From a checkpoint of a small image VQ-VAE: encoder patch size [2, 2].
Rows from block 3 of the decoder of a small image VQ-VAE, named by matrix and row number. Rows with one number belong to one channel. Each number is 128 + 32 x the weight over its row's rms, rounded and kept within 0 to 255. All counts start at 0. Numbers have three digits each.
After each channel's rows are labels from the 100 images, of 14848, where the channel reaches its highest value: "colour at peak" is the nearest of a few named colours to the mean colour under the peak. Only what is clearly more common there than usual is listed. The data: photos with spoken descriptions (Open Images, Localized Narratives).
# convs0: first 3x3 conv (decoder.decb.0.0.convs.0.weight, 96x96x3x3, standardized in use, each kernel summed), inputs 0-95
# convs1: second 3x3 conv (decoder.decb.0.0.convs.1.weight, 96x96x3x3, standardized in use, transposed, each kernel summed), outputs 0-95

convs0.38:151080144122130131115197088122107163110195114155172105100081081179054131138164114175071142130100143114127104111161144106149148116185150213063095186140111116137123140164120148095158056097125187119143130154157114168131111128066111151091102124126106135116117093117116135143152064103147106149
convs1.38:119151130180103171128089164190121133107136147074114105147140152105145132112117099099148122143072126173122151099146150184085161165109228131147161146085100112084110141149123164118142133142105168089125167148139078159165129122180131134105151155136124099133026118074077203118148174143114142160
colour at peak: pink

convs0.46:090110142124147141184113155091104082127151126127156086128154145106179145087189119108149128157083121146099199067131163157078097108107176175093125140126083211083138136119159143120092095117121144055047153174174080153125095114135133143095147141141094112140148151147102086124088124161112171144
convs1.46:101156118159150117112099114192158158093141172138166163112160111102133130130149108163076141102116074097179151140154110087162086147115147154219099133107109121150140183148156135114169133101126156067178121115127136128146104120185148031120157108173153133089120082086094204076128154138104123115
colour at peak: black

convs0.47:177086116151172113046131153106081106155104183167128141110130120152165172065137167118202113128093093114119141132178143117143105094101122154107144118135113101142137132136089113125187108121158128109139127152197162128104121131110067175126160163115067087084172130095192197105153072154098142121
convs1.47:130137151191155132155166122129142139120129067117155167131157137139057116173096084186125115125109157099129108107147097188137114135145098122103110094120088090140167096172168155149103158120098082173119117122137126100160152110138104137132047143169176163162078126206120119125063129032114128085
colour at peak: grey

convs0.91:116162135131100123205106171110089124120183025152057140179107135202138104145199082133119143098104081123141114139094169163128112149092099168125165120105122123171116111139140113111136184125116118132092102125123109089134116157096106156143097162147070143126168093119149090169120108211110104111
convs1.91:086082126153168127129105133150125118078084103086216116147137115147113090144155061170160079154195101115117147147094171198112091122108097095131177081137114090082097158085153152165121095125114063139129086124149111171142155135081097105120143152108104086054105169140124138112117121143143124078
colour at peak: grey

convs0.73:129134133145198113082101110168164113062134123148119122148098147136111152159165086130114119182225115114133112142101127128104173160079114104137193164140180117111099110120100086089131138120160154105115131057125177102169090185073087138200101101156125089121090125113147119127076098129103163168
convs1.73:125174166157108128140140137069148126199101118102140152153132155160090175069147131133092170126169157131159122130122133163125084130114185108137110137134128202082108153123162115159243116071106158114127121156086058090123180122163141097092125119154156130157101178142127081118087089164103131120
colour at peak: green

convs0.68:067116158134155126188076083120095126117095123147093105121131123134121120161190131173161164079096098127130078205116171127114158078159110125062177125139091147062118164112079174176109210098134096091119109177145135163115116113126104131095153141155153077141107134095096165160123128112107144092
convs1.68:155100173195156187078109150065125133086159161144114110161157130078127113111122118115071121151088155103148124088135148134150000189152123123160110149119113122132148141147170092115128136138108138144094168108098080150131142144152111104160131134167202148147132113139119132137082123105079130079
colour at peak: grey

convs0.53:107151149117113116111163136155084100171114158098161078131141122129071083124181154102124075140128154069126121092195091210176115159103074196143150135090107112152104140067129125158156175165107067080147153120123165080120134117083086108135111141114138182165096114137129142129120165128089181103
convs1.53:170078115149110156144164104100127154167082097128162117175129179090070042156134124116147117133145119115091153155107201181132121106199124124101173097110092109163191146152111149115118103082167090161118096162174129157094075149109145106149088134113179135114122113169141130120123086176176111076
colour at peak: pink; white

convs0.40:098160131114132112150172147138104099063100145160144134133135097092139142110103162138158063146105095115202081115169178076156126166139057164117135139108137092144127184173143067112143117181129066147114149108121107130101189160081108136148106135135099100161146186134185139070137064137084127129
convs1.40:107104106053117125071093102096184148115188160144111124105182045120200181134151116131143110110085159112099141119139114120081142082113172065164099087106102089164116115120148114136143088089107107135140163118122158131095165145116126117144145128196123119068146124122123070103150205107104096156
colour at peak: pink

convs0.81:124158115162134159143157145095140082072151124151090131093124131106151102140168145171136123130129153075084137122111108096165133058133127093153173141136159135148155177142150161120132165111178122113175138103097149073132068135117124082058136092202160066068079123122180107126136122070107069176
convs1.81:169168143104119158116105104090144125193154129163122132135087119157111166085123151178114089123113166117191035175153112118125165134111192145168163113132145111140153072098133119140206094103111132105110170119152108078126112144089084121069131111102114148123086149210082110135063105131123122164
colour at peak: white

convs0.6:140139128121165161163155107087085138137087085120149111128126188225099140203112122144087144091165102087136121154130183129095104141106139143194185107118102120092142178084124134130161134153129102131154123139140145061129107071067088182116095176113122096155079149107179120161093116153098163129
convs1.6:114089163138101101141107124162141054137151134105152154148089128111172088115122131148156174097185124164154126157097086113116220151091115124091105136119130148119116098080133160157138136192152149121170145128105150112143221095064087098118198107061072123117106121127108156127157170163098120163
colour at peak: cyan

convs0.63:148140093132127207141165170122082118063120105117108094130118185112102077130111162084135169131163113163099147113174118163143103095122088145136128149116113108168144135191148121098205151158163108080129195094082147125103126139122049146085070081120173122135086161160107091127134150145113095089
convs1.63:113126074132181154170133107081163096189076125181123166141114142182101137156125082125150132077094122112117167185167122150116123185150158143138118081140122084114149170177149183148096143111145181204142149102167108110091087136098151122147194174153128144201134166104162132143118155152120121107
colour at peak: black

convs0.22:136119129122187146117096057093116080174146164132114067165148165152080099114158094103145110131150121074122126137102130131150114140090150080110112157182104200075072140140136054130166121186130087093127092098151161080187135127068125135159095131137172155153126167103173129126096173125101157137
convs1.22:105111111149075117159081170119113121121137114172107108129083117145105041137126132101111132074071083122099171229155136080108115159136122187113194145095181150095132139112124165184123144120132115186144126134159141105155127088104099146134215132140113085147115134106150145182170093136158140154
colour at peak: pink

convs0.33:164120170128120113163122118119140105161125185120078080123115103114079119132107153106137054086093132134149156148125136161141123094124188120210129125154116144127090128137097144223150108114130203110159144099120131101108153135183179122192176094143075113139077175108105095152117065082110143157
convs1.33:139160081106089151165138133146220106119159130138163100102086165108175128108152118113186167181167147156129107141094134065137175179146060088050090105106151144104101081143101170077117134147156108082176109144114140155137116130110113084170146138110071081121148115126119142124157181173145131132
colour at peak: blue

convs0.18:099125121150081134144177151122142193137155111045105124160104132170069145145070161157159090113132169121179127122102116151181094144113129113174116165142138063105121160116100140149075070104134087114125111156176159129113184124148069118200144108134163094124131171137139118123073127094124073071
convs1.18:169097107128122126105178152141100171123158100146124160179129111227099142142126157169114122158119139179091106087142187118140174140151072172096187132083109117131063152150093131088078156160157124144115160136118138197139116159152142187191085144101125174112084119104123136123136093165106181115
colour at peak: pink

convs0.50:161086152119123084126121118115142050107137104113169162109079116179100131111127119124130109150130153122140091109160136112066136173203125141135159119075177184131122161158156131103184183150118087100114123226114114172163133100077109121059098101119100152149137104056154164144114162106148162133
convs1.50:142158202126159110165112142095127169172062135141187082140135190091166085170113123151103185150140096154137137156092127081145132154089130130099085129146115152129081159132130162150094118134147149130135115163161165083129169132179197100183099079126132134120066102143168154093145111136051099154
colour at peak: white

convs0.94:163146127136176110172116096090163089102164125153165068173152202111129118122090051145179128119168164097086141136102141182100095108125092142142114108129153158098139103121066155151194109137154154122148124076100101079178165094110115178124139132142100102132061159170126121204094122130125108124
convs1.94:101153123088117094118158175181107151117098118154134128039162125074145170102165136124125115148121097109133171141131116176136120135164130130094056084131095116139125173130118117116070070077123167097121097143067152122049093128153122102197162095151081139102162115098079146110192124162147114161
colour at peak: black

convs0.66:065096138081078146165133108149115166114123104137118067091119167127118087128171130174117171079151106085080136156114121097058185126059126137155120165127081131211163081111160129131117140215113070137089108085122152116143115132142140149146091131144116138170120113133075136144165150165137170151
convs1.66:150113158078157120132147197161122119130069142077171175193134080167119134081108131021090107179113088144135139112137104166118152135112107109127157174114168130154181152085091100122129162167123171064140168103142123177163131104137138146114142151127119135154103105139093106125126125155160038111
colour at peak: grey

convs0.31:137154173147138148114146125099068122084145097132097084215145083227114162115122060119120092120153105167132170150168150142137143139128119157173109103117104184131136211116079159113164111120094116092126125141088133136187116123122076125129065132146056093121174140126126108147108123163084139125
convs1.31:159094103081118122074154086069168121090151186115133168141156136103120134127145173186180081151161166115088166116141057138147147059153132099170169137142107069164175127192143112108119129134151082154165149101185113161110167158119089131126147155133202130119186147138161109112108142117103137132
colour at peak: pink

convs0.12:155149085089110124172141090110073158139183049114126093132094151169085090121199115099068124100140104117118101132105141136133110138104137152150160137131130155130127126180108067140139142120145145093101152112074124109225134174110139120129087141133137166140123129125139123148146192189237135097
convs1.12:098173193154102100200053042107069126131125062123092095161058094157137091118125117112170137139143153091073121118105164099107123144071107137094173120151143125090172079167124149148143110124149073110159101114110133084135140108156099110125135116125090078132113154105171122165127095134148126081
colour at peak: grey