From a checkpoint of a small image VQ-VAE.
Data: trained on photos with spoken descriptions (Open Images, Localized Narratives), 203450 training examples.
Rows from block 8 of the encoder, named by matrix and row number. Rows with one number belong to one neuron. Each number is 128 + 24 x the weight over its row's rms, rounded and kept within 0 to 255. All counts start at 0. Numbers have three digits each. After the name is the row's rms in percent of the matrix's.
# fc1: MLP up (encoder.blocks.8.mlp.fc1.weight, 768x256), inputs 128-191
# fc2: MLP down (encoder.blocks.8.mlp.fc2.weight, 256x768, transposed), outputs 128-191
fc1.602 109:131148112164097121154130089141134110114069116121109127138163097171155101149160166155154145150080104141136161119122109158126126114114130109172131111098150151126107185117130136101137108124119133
fc2.602 093:153109087118141111129086132163120167101155156126145124146096113117139180141101134150158127095127119115110120117114168099053100063137142105084104166168118148100128116137140098176113127116113129
fc1.603 090:106132127126154129119168113108138135105126116120117106147156126143121125137152125142128124146151155151135134114142146142122071160111151111141174123120133153149155093133119124103117106142138154
fc2.603 084:127090148093081099128158142078149094159150144074157108129114124132120106130134088173125104136095107126118091108161091143070133114151122127176154141107165139132155115124115104119131142142130107
fc1.604 079:175149089129131129114167177117124101091166143114099117140115144127134162161135150142120102197151121093118099103134120146141135139130106100124094107162157138157088164121149161111135106122179137
fc2.604 091:166148165161130104141155034136101166104162100112132140109087113109141154153135087115125144128095137158122177140101154130104127151120108145136175112101096130066151080092137141118149119132141141
fc1.605 086:177118132117149161099111109088140089097121143144138124115128105104107106098141109103129124093183098127169161115122107115163086106121142133142152078064141128130088104142099131122092147187137144
fc2.605 076:111102101145141108148137094150102158153077080109069130181163129170118146129081173128153152103060138080118110110161132105103102128125134116115170106121131102107140099141129136120163139124102147
fc1.606 103:146073156108128150148126133149099159097135114114129117120137159089091138139150143096159111120152142116143092134145148154087107207102143103092170116119128163118131107121143129146119114139116167
fc2.606 084:148135149111111118123169171045199129147120104157168140153105145111168108116079115137113099171092094148115138129124136096140168088110114142136133134186109115117038167156118154120119138120147091
fc1.607 088:125133106112104121098167124142131106116128126145129126130133125133116095113115116092110084133141080143109144078126147107163131114108130109163166105127137098141135090094135127151137177130141114
fc2.607 103:114156129126128135125148115146159118131120174018111157184170138094131106123134155112112151115115155097155136111152081103103122106118082127103110125122114138166111152138154104109125073123128153
fc1.608 085:146183143133150087091115147126103087115088141130135119139167090159140107099128122129132146155072139131130163120127104129110158071139156104115141130155182142076123139165095101134126132123124101
fc2.608 088:136112115107104132145164146135165135166122128118124142120100145125098109146127102136129101121156138135149088109148141136129079190115116131087163101132115145150159140111139173119127120142112123
fc1.609 105:159176105111154120177130128155149184127125104112122147123142074093121134151106118090180107111095121175122120115145122130111138116130136095143116158171153113127141129158133175158110119128178153
fc2.609 091:111126151145112140076090150175116135138126119130128106134086144151129129116142146108148133117103148126157112153105131151124160134120138085103072139130073135149113109098113117104131095123125112
fc1.610 090:134113135163111138148132158129107105133110163129168097092165165117136129155129107163135159130111096113168095117124121140161137132098180129117111129115112081131110139122134140105121139135150090
fc2.610 094:169137102082108125133115073180168107145123083113081114166087099155146101105157095132178093128140113132131123106106170106126126103120105140187128128131158137096143137111138146122167152132091155
fc1.611 083:132130169142123150140091154155132127095138164072174048127146137167108174130136129119161094179119126136077113128113119139118097174136111122102165144085125134087149104135138096155148151109095124
fc2.611 100:125148153169130111133153093125127127140123085132121141148102134123172109127135155130108166115126140134183127141091093142130094105120087180140114160159135099143126116140125117070132119138147105
fc1.612 101:142131101142136161138116094087110126175073155124126152112131150144114143165131137163142100158081132137125097110101143111091150097143150145129102143153123155146082095114116139147069129106117134
fc2.612 099:124154105117131091122130168099145116102125116157119115113175127148174105110148124120105100121176166137125126113136098137157142112116088109158131125144087101134194121137171101154186099144093143
fc1.613 102:106131106125153092087151122150154117181122128131118097094188123125111124112153105125112137146072090143120153165143104155099137115139140119134094124152152147153110131136128115110111135151119102
fc2.613 102:146133144134121132137085101150137142129099105149106097108148154110124080144105087170157206113204167112095134117108129107145084176109127107143152118149168095148193119124116126124153120146138101
fc1.614 083:099088111133146132113122111147160154135110118074145135145151153149150130176129107096130138179062140134146156119123144118101149117184162121095144141073123109165136149073117137089124123108148175
fc2.614 090:158138123093117163111130095108142115134115115181175081107097156155131116166129204117114098153116058147145159112134102155133126121120116165192130134141110147144151091153125088136151133169130140
fc1.615 103:102101158172142131154117140097159143098105155110126114110131121141157147129117150123113156139152130152129129124116130092162142120126154139143127100105102122157130141089091159197133112164146097
fc2.615 109:132103119186109141140121143121158087132122137144091160184074116115146131073121120156086093126118146108119076120094124125111088153096098100111171149182166113112131154131176114105102131120140145
fc1.616 084:108127139111202118115108137161176123118123134156124072089110118095143150127128119161174096084125098143116116133126101108074155156140095102103090130144145154103128146120093102139112096135176117
fc2.616 074:121125107112148102137117121147147127161122137123109168101187122143120119118117093178130101077108117091130120159132090117185113111166141132162111123128121116116133121161121146140135073145103093
fc1.617 110:139123112134130144109155102194103097111091113164139120117127141153121127125092147132095134122163137169116107095105118105102134140096091136137152153108113130128123086138154134126128152126101151
fc2.617 108:122148127138168120120087172104138181145108137132131145158144129109110067094170116150067163122086125099131151144106112100092146139124118140161123132127141143099168146118144099120134141163124107
fc1.618 090:123109088162127140103130146148103140139134117126135119137099145143100097140117136107180096143137165086118108145125133155109108113116114153110118101152118095142142092154117130158120145108090147
fc2.618 099:138160133184148091138099107076125113120127134103133123135175110140185123125155096137058126142096141153121137104134111094128118170125133101098115109114147142132119128120123111111155142159186096
fc1.619 094:120108092097151135156175084148138076096137120175121110189134123116152114113110105128139098140109122114134156132101139111123092111117130100144151166146102115165131140132128105077165145097089130
fc2.619 106:150090127092129113152091080147095142146117121087172167104116128091151106124159107128157114120123116144149070152141144119117130143166143085154154142191136132125171108112141080126152120099134138
fc1.620 093:117142108130108126172145157128122170123127138061148154133124128155131111100125114131130115099093108138085135091131167101137103146143106144084099109124153107125156144099109128101120135136114135
fc2.620 100:120138140131144121152029133117143101107126130154111102105146129098124133155094121070127128132134181098157079131150100150111132153143128119120138126150130160153121152137092148165124136112145110
fc1.621 092:121126118100099148155139100113094132124164136152129138102146123097085120153090101116111123164083115133106103084127124144145097148103066147164138129121137129140128148142115118132132115112135111
fc2.621 096:119133152144137116134132091099149143138143122117148110135124144101173160124134165109129102116176110137141088168138130137100158119118139085131124112098100134094128113117151134126142145121156133
fc1.622 118:146125135134143123178131183108151096080127110107091147137143137128167120086149164142089152127118082151109155146130152097119103143146071122103135167136138102147150096107144148109171110109147128
fc2.622 105:097103104083107142117132135144123154159144090195163121092097129115078119151118113083127118113131152083105118137101107113102113128111156137131139125118126056142123169115130145156099142104095124