Weights of a small image VQ-VAE: batches of 512.
Rows from block 0 of the decoder, named by matrix and row number. Rows with one number belong to one channel. Each number is 128 + 24 x the weight over its row's rms, rounded and kept within 0 to 255. All counts start at 0. After the name is the row's rms in percent of the matrix's.
# convs0: first 3x3 conv (decoder.mid.0.convs.0.weight, 192x192x3x3, standardized in use), inputs 48-59, a 3x3 kernel for each
# convs1: second 3x3 conv (decoder.mid.0.convs.1.weight, 192x192x3x3, standardized in use, transposed), outputs 48-59, a 3x3 kernel for each
convs0.185 088 [135  92  96  81 117 128  93 119 129 127 120 142  86 129 134  88 124 152  84 145 195 108  99 133 137 114 146 138 149 125 154 129  97 150 105 139 120 151 133  93 113 120 127 153 102 120 145 144  90 110 120 115 118 116 124 175 137  84 125 109  70 157  95 138 181 115 129  90 196 110 138 150  83 160 126  86 131 173 110 121 157 144 106 148 173  78 122 119 122 116 133 136 173 136 123 135 135 118 134 123 120 124 152 105 148 147 138 139]
convs1.185 103 [124 118 119 163 139  61 149  83 154 137 110 119  88 147  89 114 148 154 107 137 149 113  59 130 141 142 118 131 128 124 126  93 103 121 131 123  86 159 132 139 152 103 139 109 139 100  97 139  90 150 144 133 124 129 145 104 124 187 128 189  87 128 137 128 127 144 130 134 138 113 159 164 141 112 130 120 164  92  98 123 135 129 154 115 130 151  98 145 151 121 115 155 107 162  96 122 142 117 140 121 114  85 179 131 153 144 116 155]
convs0.186 100 [115 126  96 103 136 109 153 123 140 139  92  66 144 128  98 114  92 113 123 144 138 118 148 133 170 117 169  95  81 115  87 156 167 111 124 147 124 123 127 139 114 126 158 117 110 144 144 141 130 139 136 124 158 147  96 156 136 154 142 140 157 118 149 143  84 140 175 151 107 146 165 142  80 109 139 148 114  74 126 114  99 116 119 107 114 152 151 141 162 114 105 132 140 151 101 119 143 147 134 165 135 121 144 131 104 116 121 129]
convs1.186 097 [126 129 101  86 121 151  92 130 122 159 127 129 118  96 124 180 100 141 117 109  92 146 147 109  95 113 132 110 137 114 128 110 113 134 129 105 111 153 122 136 136 114 138  92 101 156 113 106 127 138 163 128 101 127 104 125 106 147 142 118 166 126 141 120 150 131 128 101 153 118 144 149 116  74 112 134 150 115 156 104 127  98 133 129 134 118 127  91 127 140 133 101 133 120 101 186 115 142 153 100 145 131 163  99 169 129 176 149]
convs0.187 093 [ 92 119  90 160 152 113 117 118 152 118 140  97 124 152  94 180 121 126 152 133 130  98 117 115 149 133 113 174 126 109 111 119 112 135 105 114 115  84  73 123 119 122 118 151 150 159  99  97 108 130 143 146 114 121 151 135 152 100 190 133 140 129 109 141 109 137 135 124 128 133 164 124 130 105 155  92 107 143 115 135 125 119  82  99 160 120 127 107 104 146  98 133  84 117 133 146 147 114 134 142 122 126 155 112 121 119 156 143]
convs1.187 099 [118 178  90 154 125 126 168 145 127 126 112  84 124 131 119 122 141 115 117 136  75 124 106 108 136 125  82 118 118 118  94 149 115 166 124 105 148 133 145 124 115 127 167 103 137 142 132 148 127 175 138 143 152 101 123 123 119 103  91 130 123 125  97 142 107 130 145 135 123 119 137 129 128 143 174 152 146 184 137 136 152 150 144 127 135 110 151 175 154 136 148 146 149 126 150 140  81 127 165 127  76 145 129 116 106 114 121 116]
convs0.188 106 [ 97 110 130 126 134 148 157 116 106 162 129 143 137 120 147 120 141 136 141 178 133 108 105 148 127 138 144 112 154 127  95 115 123 112 148 103 123 182 112 116 148 138 108 123 105 112 145  96 105 117 126 126 109 121 115 115 131  91 134 109 122  74 124 136 116 107  86 140 160 142 145 114 123 141 119 134 173  88 128 118 155  83 144 157 121 135 118 131 153 122 141 128 130 128 130 149 110 122 118 170 134 133 122  91 118 126 160 114]
convs1.188 103 [121 155 113 162 152 126 148 115 125 115 146 134 127 150 125 127 155 107 142 115 119 118 189 120  96  93 100 132 138  96 114 164 112 141 109 114 123 161 123 122 131 128 150 147 134 125 110 148  94 141 146 127 127 113 116 124  96 127 139 112 148 105 164 136 101 171 110 130 133 123 130 134 155 126 124 109 115  84 129  91 138 129 140 155 115 116  70 134 115 115 170 117 130 112 162 122 154  97  96 140 117  95 120 117 139 126 146  99]
convs0.189 101 [140 199 153 128 107 167 138 110 134 108 122 117 158 135  85  96 129 103 129 127 167  82 108 119  97 143 111 165 135 209 101 164 115 133 138 138 124 128 117 127 160 104 135 107 145 119 103 106 109 163 127 133 144 138 140 125 134 151 107 118 133 137 149 105 118 139 177 184 128 124  91 150 151 148 135 115 133 109 129 142 120 143 123 138 113 170  98 143  95 148 142 113 140 102 112 100 175 124 143 136 109 110 106 147 167 158 114  98]
convs1.189 103 [111  79 103 133 149 128 119  88 157 139 128 134 101 139 118 109 121 122 121 156 119 125 147 175 130 123 151 119 117 127  96 113 127 117 134 137 127 128 157 118 137 137 138 129 124 109 117 137 136 177 130 119 124 164 105  94  94 115 144 135 204 130 117  94 156 155 129 152 109 132 102 149 132 122 154 127 166 142 152 161 106 127 115 142 112 120 127 153 136  97 157  89 110 142 111 172 140 146 129 136 143 119 115  89 138 142 134  91]
convs0.190 104 [105 125 127 138 161 138  86 150 114 109  91 125 148  57 162 163  58 181 129 127 101 136 126 141 171 137 116 132 153 152 142 132 168 134 143 131 124 182 121 143 109 130 143 126 132 126 171 137 165 176 122 146 157 105  88 128 133 108 170  98 142 131 102 108 151 128 101 129 123 133 145 188 113 127 119 122 126 145 154 104 154 108 141 112  80 166 141 118 109 157 112 129 126 160 158 132 139 149 125 140 142 149 118 105 126  92 111 118]
convs1.190 103 [162 162 122 146 102  98 123 142 105 130 131 120  85 144 103 160 121 114 123 132  96 132 133 134 106 149 147  82 105  89  99 158 104 146 111 103  98  96  72  91 140 140 130 163 176  88 103 134 103 114 151 127 142 149 160 121 139 170 117 117 112 117 105 170 159 100 163 109 118 161 140 161 126 142 137  69 146 145  89 115 127 130 155 136 123 154 129  87 113 110 132 137  98 133 137 146 149 124 108 145 147 140 107 110 136  72  90 156]
convs0.191 102 [117 164 107 160 100  84 108 107 108 137 113 156 135 114 137 111  96 109 111 130 168 134 158  77 180 121 106 112 126 136 123 135 145 132 103 118 106 123 141 145 131 163 168 103  98 124 144  95 179  77 113 139 137 139 119 118 128 163 160 103 135 135 120 147 112 108 105 128 127 174 126 143 122 126 120 126 137 110 118 111 111 131  92 134 163 104 150 180 143 128 120 132 104 104 157 153 118  94  60 129  98  93 104 101 124 150 126 146]
convs1.191 099 [129 136 141 119 166 109 127 107 131 105 112  94 128 148 174 147 124 146 130 129 145 104 137  94 111 148 129 118 122 138 137 108 126 105 127 150 151  85 100 136 147 135 161 138 123 112 131 113 191 163 112 166 161 152 142 116 131 144 109 139 146 156 122 127 124 138 167 114 114 119 124 130 145 107 107 163  92 102 140 119 117 145 132 163 116 131 116 136 147  84 104  92 147  73 176 128 123 118 159 142 101 156 103 157 108 135 151  97]