{"crop_scale_min": 1, "horizontal_flip": true, "bottleneck": "vq", "encoder_depths": [2, 4, 4], "encoder_widths": [64, 128, 256], "decoder_norm": "groupnorm", "decoder_widths": [48, 48, 96, 192], "learning_rate": 0.0023, "beta1": 0.95, "weight_decay": 0.1, "adamw_weight_decay_other_params": 0.01}
Rows from block 7 of the encoder of a small image VQ-VAE, named by matrix and row number. Rows with one number belong to one neuron. Each number is 128 + 32 x the weight over its row's rms, rounded and kept within 0 to 255. All counts start at 0. Numbers have three digits each.
After each neuron's rows are labels from the 100 images, of 14848, where the neuron reaches its highest value: "strongest on" is what is common among them; "colour at peak" is the nearest of a few named colours to the mean colour under the peak. Only what is clearly more common there than usual is listed. The data: photos with spoken descriptions (Open Images, Localized Narratives).
# fc1: MLP up (encoder.blocks.7.mlp.fc1.weight, 768x256), inputs 0-63
# fc2: MLP down (encoder.blocks.7.mlp.fc2.weight, 256x768, transposed), outputs 0-63

fc1.24:104093182146148145079184166096114099083109097131156096118103137127194099167135165155077144119119145042134084174147120114092075091092165113146134135149121115141108069130111063118103197097125156
fc2.24:091130138136145135147076098138108135114167119146161111137118117157178086081132111128128107148109139075156130107076110105090102141128122108093099156179121136150108139202091142167149158137111164
strongest on: text has "dark"
colour at peak: black

fc1.743:149101096128124147147123155115135094168127109090116131132080154093199114117142113132126118155155114059098199054130130187163081164116150133158109156140187156093162062114087132194126089126112122
fc2.743:116135084080075120134119086133108109105129141173100144109166132158154132140128079164062116125111114110160174138145163150130205138135117107074155139128156147170143101134139126099168071108114136
strongest on: text has "dark"
colour at peak: black

fc1.432:125146086115121064175123093149112165142046115147116115122185124116149088079139092129154145112199149141098102165108190135130160144141119142099142110123106095151147085106135095175082187121109162
fc2.432:081070172137160090148157102123118095132155113094118147170156118162145166117083149185134087142125086125125104105132127093127153162167104148142177106138100171100126189163200134136123098153126166
strongest on: text has "sky"
colour at peak: white

fc1.656:133115169061137094118108090182153093126079085143174113149210133152157125164077151137110113144097122113130124139154111068091139147107071201046062172092095076142148095087132145114142092161131126
fc2.656:180169153151168163134108116122137126108147098065255130170103106088124134135135065098111173146169163153169147119086092112127150102117139161082122089136131131155127114166149136046118111097094146
strongest on: text has "trees"; text has "sky"; text has "buildings"
colour at peak: grey

fc1.261:150090090178108096132145135123056133151124108154116149141132098131111100136096123077177129108133077124108059118123161114107144142125120158122169129120169137081152152125121133095148104163136186
fc2.261:068089139108154145133134162177145114142078116083094144096140095108141116162139118102116074147105132122104107059244113109110114130128070183187143123101126076168172117111109164109105067139078215
strongest on: text has "sky"
colour at peak: white

fc1.576:089149139149087152134096181120128111175169122116170136152146100121102070106119178152181105108099151131108155069109114105171112115143089113141114156076105106168091112187139075142162141133119126
fc2.576:147117120108124105146113144176132089090107091089113103080145109129131109117131162188072177108071144116139089106126095182076124131135191146109146177144162130092133083168157106136154090065127143
strongest on: text has "holding"
colour at peak: grey

fc1.211:134155062110124151153121157091074117097122110175107098118106116185161118165104105096084135127150144092162139119112117157085107112185170051185119110140106126167107103173156140085117177091104123
fc2.211:141184120110097121094168135134090097121146145092123150105157112131084137137157145169087120120156189082066166209085091143140125158116036120138109134096168141165100097122080155146112160119133152
strongest on: text has "lights"
colour at peak: black

fc1.44:108169132120104137133107113107151144199102139118052087096094160170143087079121152102098100113180151127107094089126167184175121113122160104165117134167103092107142117151160137170104150111157155
fc2.44:191124103097114093112120116121107111124144131187175115106155130163126101103095119168103086125129132148120114134139112106148131169104162138132143124178153206133181129139164143192099152161137121
strongest on: text has "sky"
colour at peak: white

fc1.595:127135193116108119166088092060159173151104136091165077161124085176097153135145151085104152082155089103179145120174129146106079129108117134159140123115067106087120100160128122140099077183189133
fc2.595:087178127162130087115115122143100119111121095171143170139141166150134144137180113140149187147143126155106177131148105070138124103157141150076094145130129121152142115126138153114131139158122091
strongest on: text has "color"
colour at peak: red

fc1.521:177091137116144121142155200129102051155214169125136081123158156147155087048115123164066120138115145060116114076117110154164134098091136151170176139159103114139100097138106140120153077123075098
fc2.521:157143120120123130146132114131137161156140143130083127156099135104138096108171076117127117116128102175183150131128125112093182154165102154138166123147148193111135087097092110047089101141193108
strongest on: text has "lights"
colour at peak: black

fc1.556:149107093152119114123126155090205107105162034108143074117121082093095112141149090081126174156155100200062181140127126070075135079112167132123127123121159124158163086128099130122088092152133150
fc2.556:156148149178116142119138121105093147181108148147072147113133081150063143078091106167096122133139136091176169139072169090160111125090091104150096147183056151142073159111114122134117109143140133
strongest on: text has "dark"
colour at peak: black

fc1.81:109131123153150079136112132161090105114164101155118121157116116110154101139151123175051175127142106077107117123160073126103133104137126132143141108101133126109123115159188089145075100106141091
fc2.81:052084109096135106173123112144125164128117114136177081159129130136153182097093113156138096153145201096133159165119114129152132176120155185123099157119138166100131113166163098119184173108093142
strongest on: text has "grass"
colour at peak: black

fc1.53:126110146077129126120111139185097169098136112104139124166067119120202074132117138174133137110133099131158114161087119117033127101109214132089145150153087140132111079090152085138137122138120139
fc2.53:116133090081123061146123109109119103131099076113090148158149142129170128099194124167080188108147076121183081091152116121166106116099137120106191127106122125161126152119092123150083154094151186
strongest on: text has "dark"
colour at peak: black

fc1.334:117116102131108122176135129141144136172125090117158129123129136126066178125133135109192131171137065155081128055134176144129074138130155141172092157127155131123142196132126199110106112162144095
fc2.334:148106144153156149178120098096134080072150149153105083109151109100113160127070125124099099135110097155112116064123096129102089133129066153171207131141180066130103144172116107153136147125127085
strongest on: text has "two"
colour at peak: white

fc1.479:146125121133136154134117206141058135156153051140126138188141155078162150118112187148163132157150129108090176136162129133177084101145093131101097179111117173128136214190137108123155135139158107
fc2.479:138148120107117127040127154158156144052088159094190153147177118118133110138158152166103208076117150142087112060085168067117160141147087101125137216150089107112158171120155109237102106167118173
strongest on: text has "sky"
colour at peak: white

fc1.75:067103143144139170113182128146171085146094110146107125093142121176186169124128106091131160100112126132148050113121109094085129152180135093132113123134104105101175175117130119146117171164191161
fc2.75:109153171150125145113126105186161059150072158100120149107145153156179101106175131112048131177153070149104143151094080182166095138169082145135105150081091137061133152150178161104082153140033174
strongest on: text has "water"
colour at peak: cyan; blue

fc1.408:148136101107184128145099168092104126114105105132092116156164110111156152080132081137133088093183188111143132168180131083128121151195123163125156130096173164090139119126132091134210120108122172
fc2.408:132151141162152078075193104158182107098120078093161152091139074137119126169145133183182124117136152143119147111113130082119099200162178146136116134125174106095161142152158164115146106076143162
strongest on: text has "sky"
colour at peak: white

fc1.714:163119174101093145109125054156070108127108202093163072126145105132091134146121153071099170138110155155131115081133172162107048131107158080134116137134126132140180076124124104137128092099132164
fc2.714:153169135129121085100127187122138177115128117118124050113114146138088172139112075193103117093069114073125110171145110174165109125115138111097125165109141091230196116066126097082097110141124130
strongest on: text has "dark"
colour at peak: black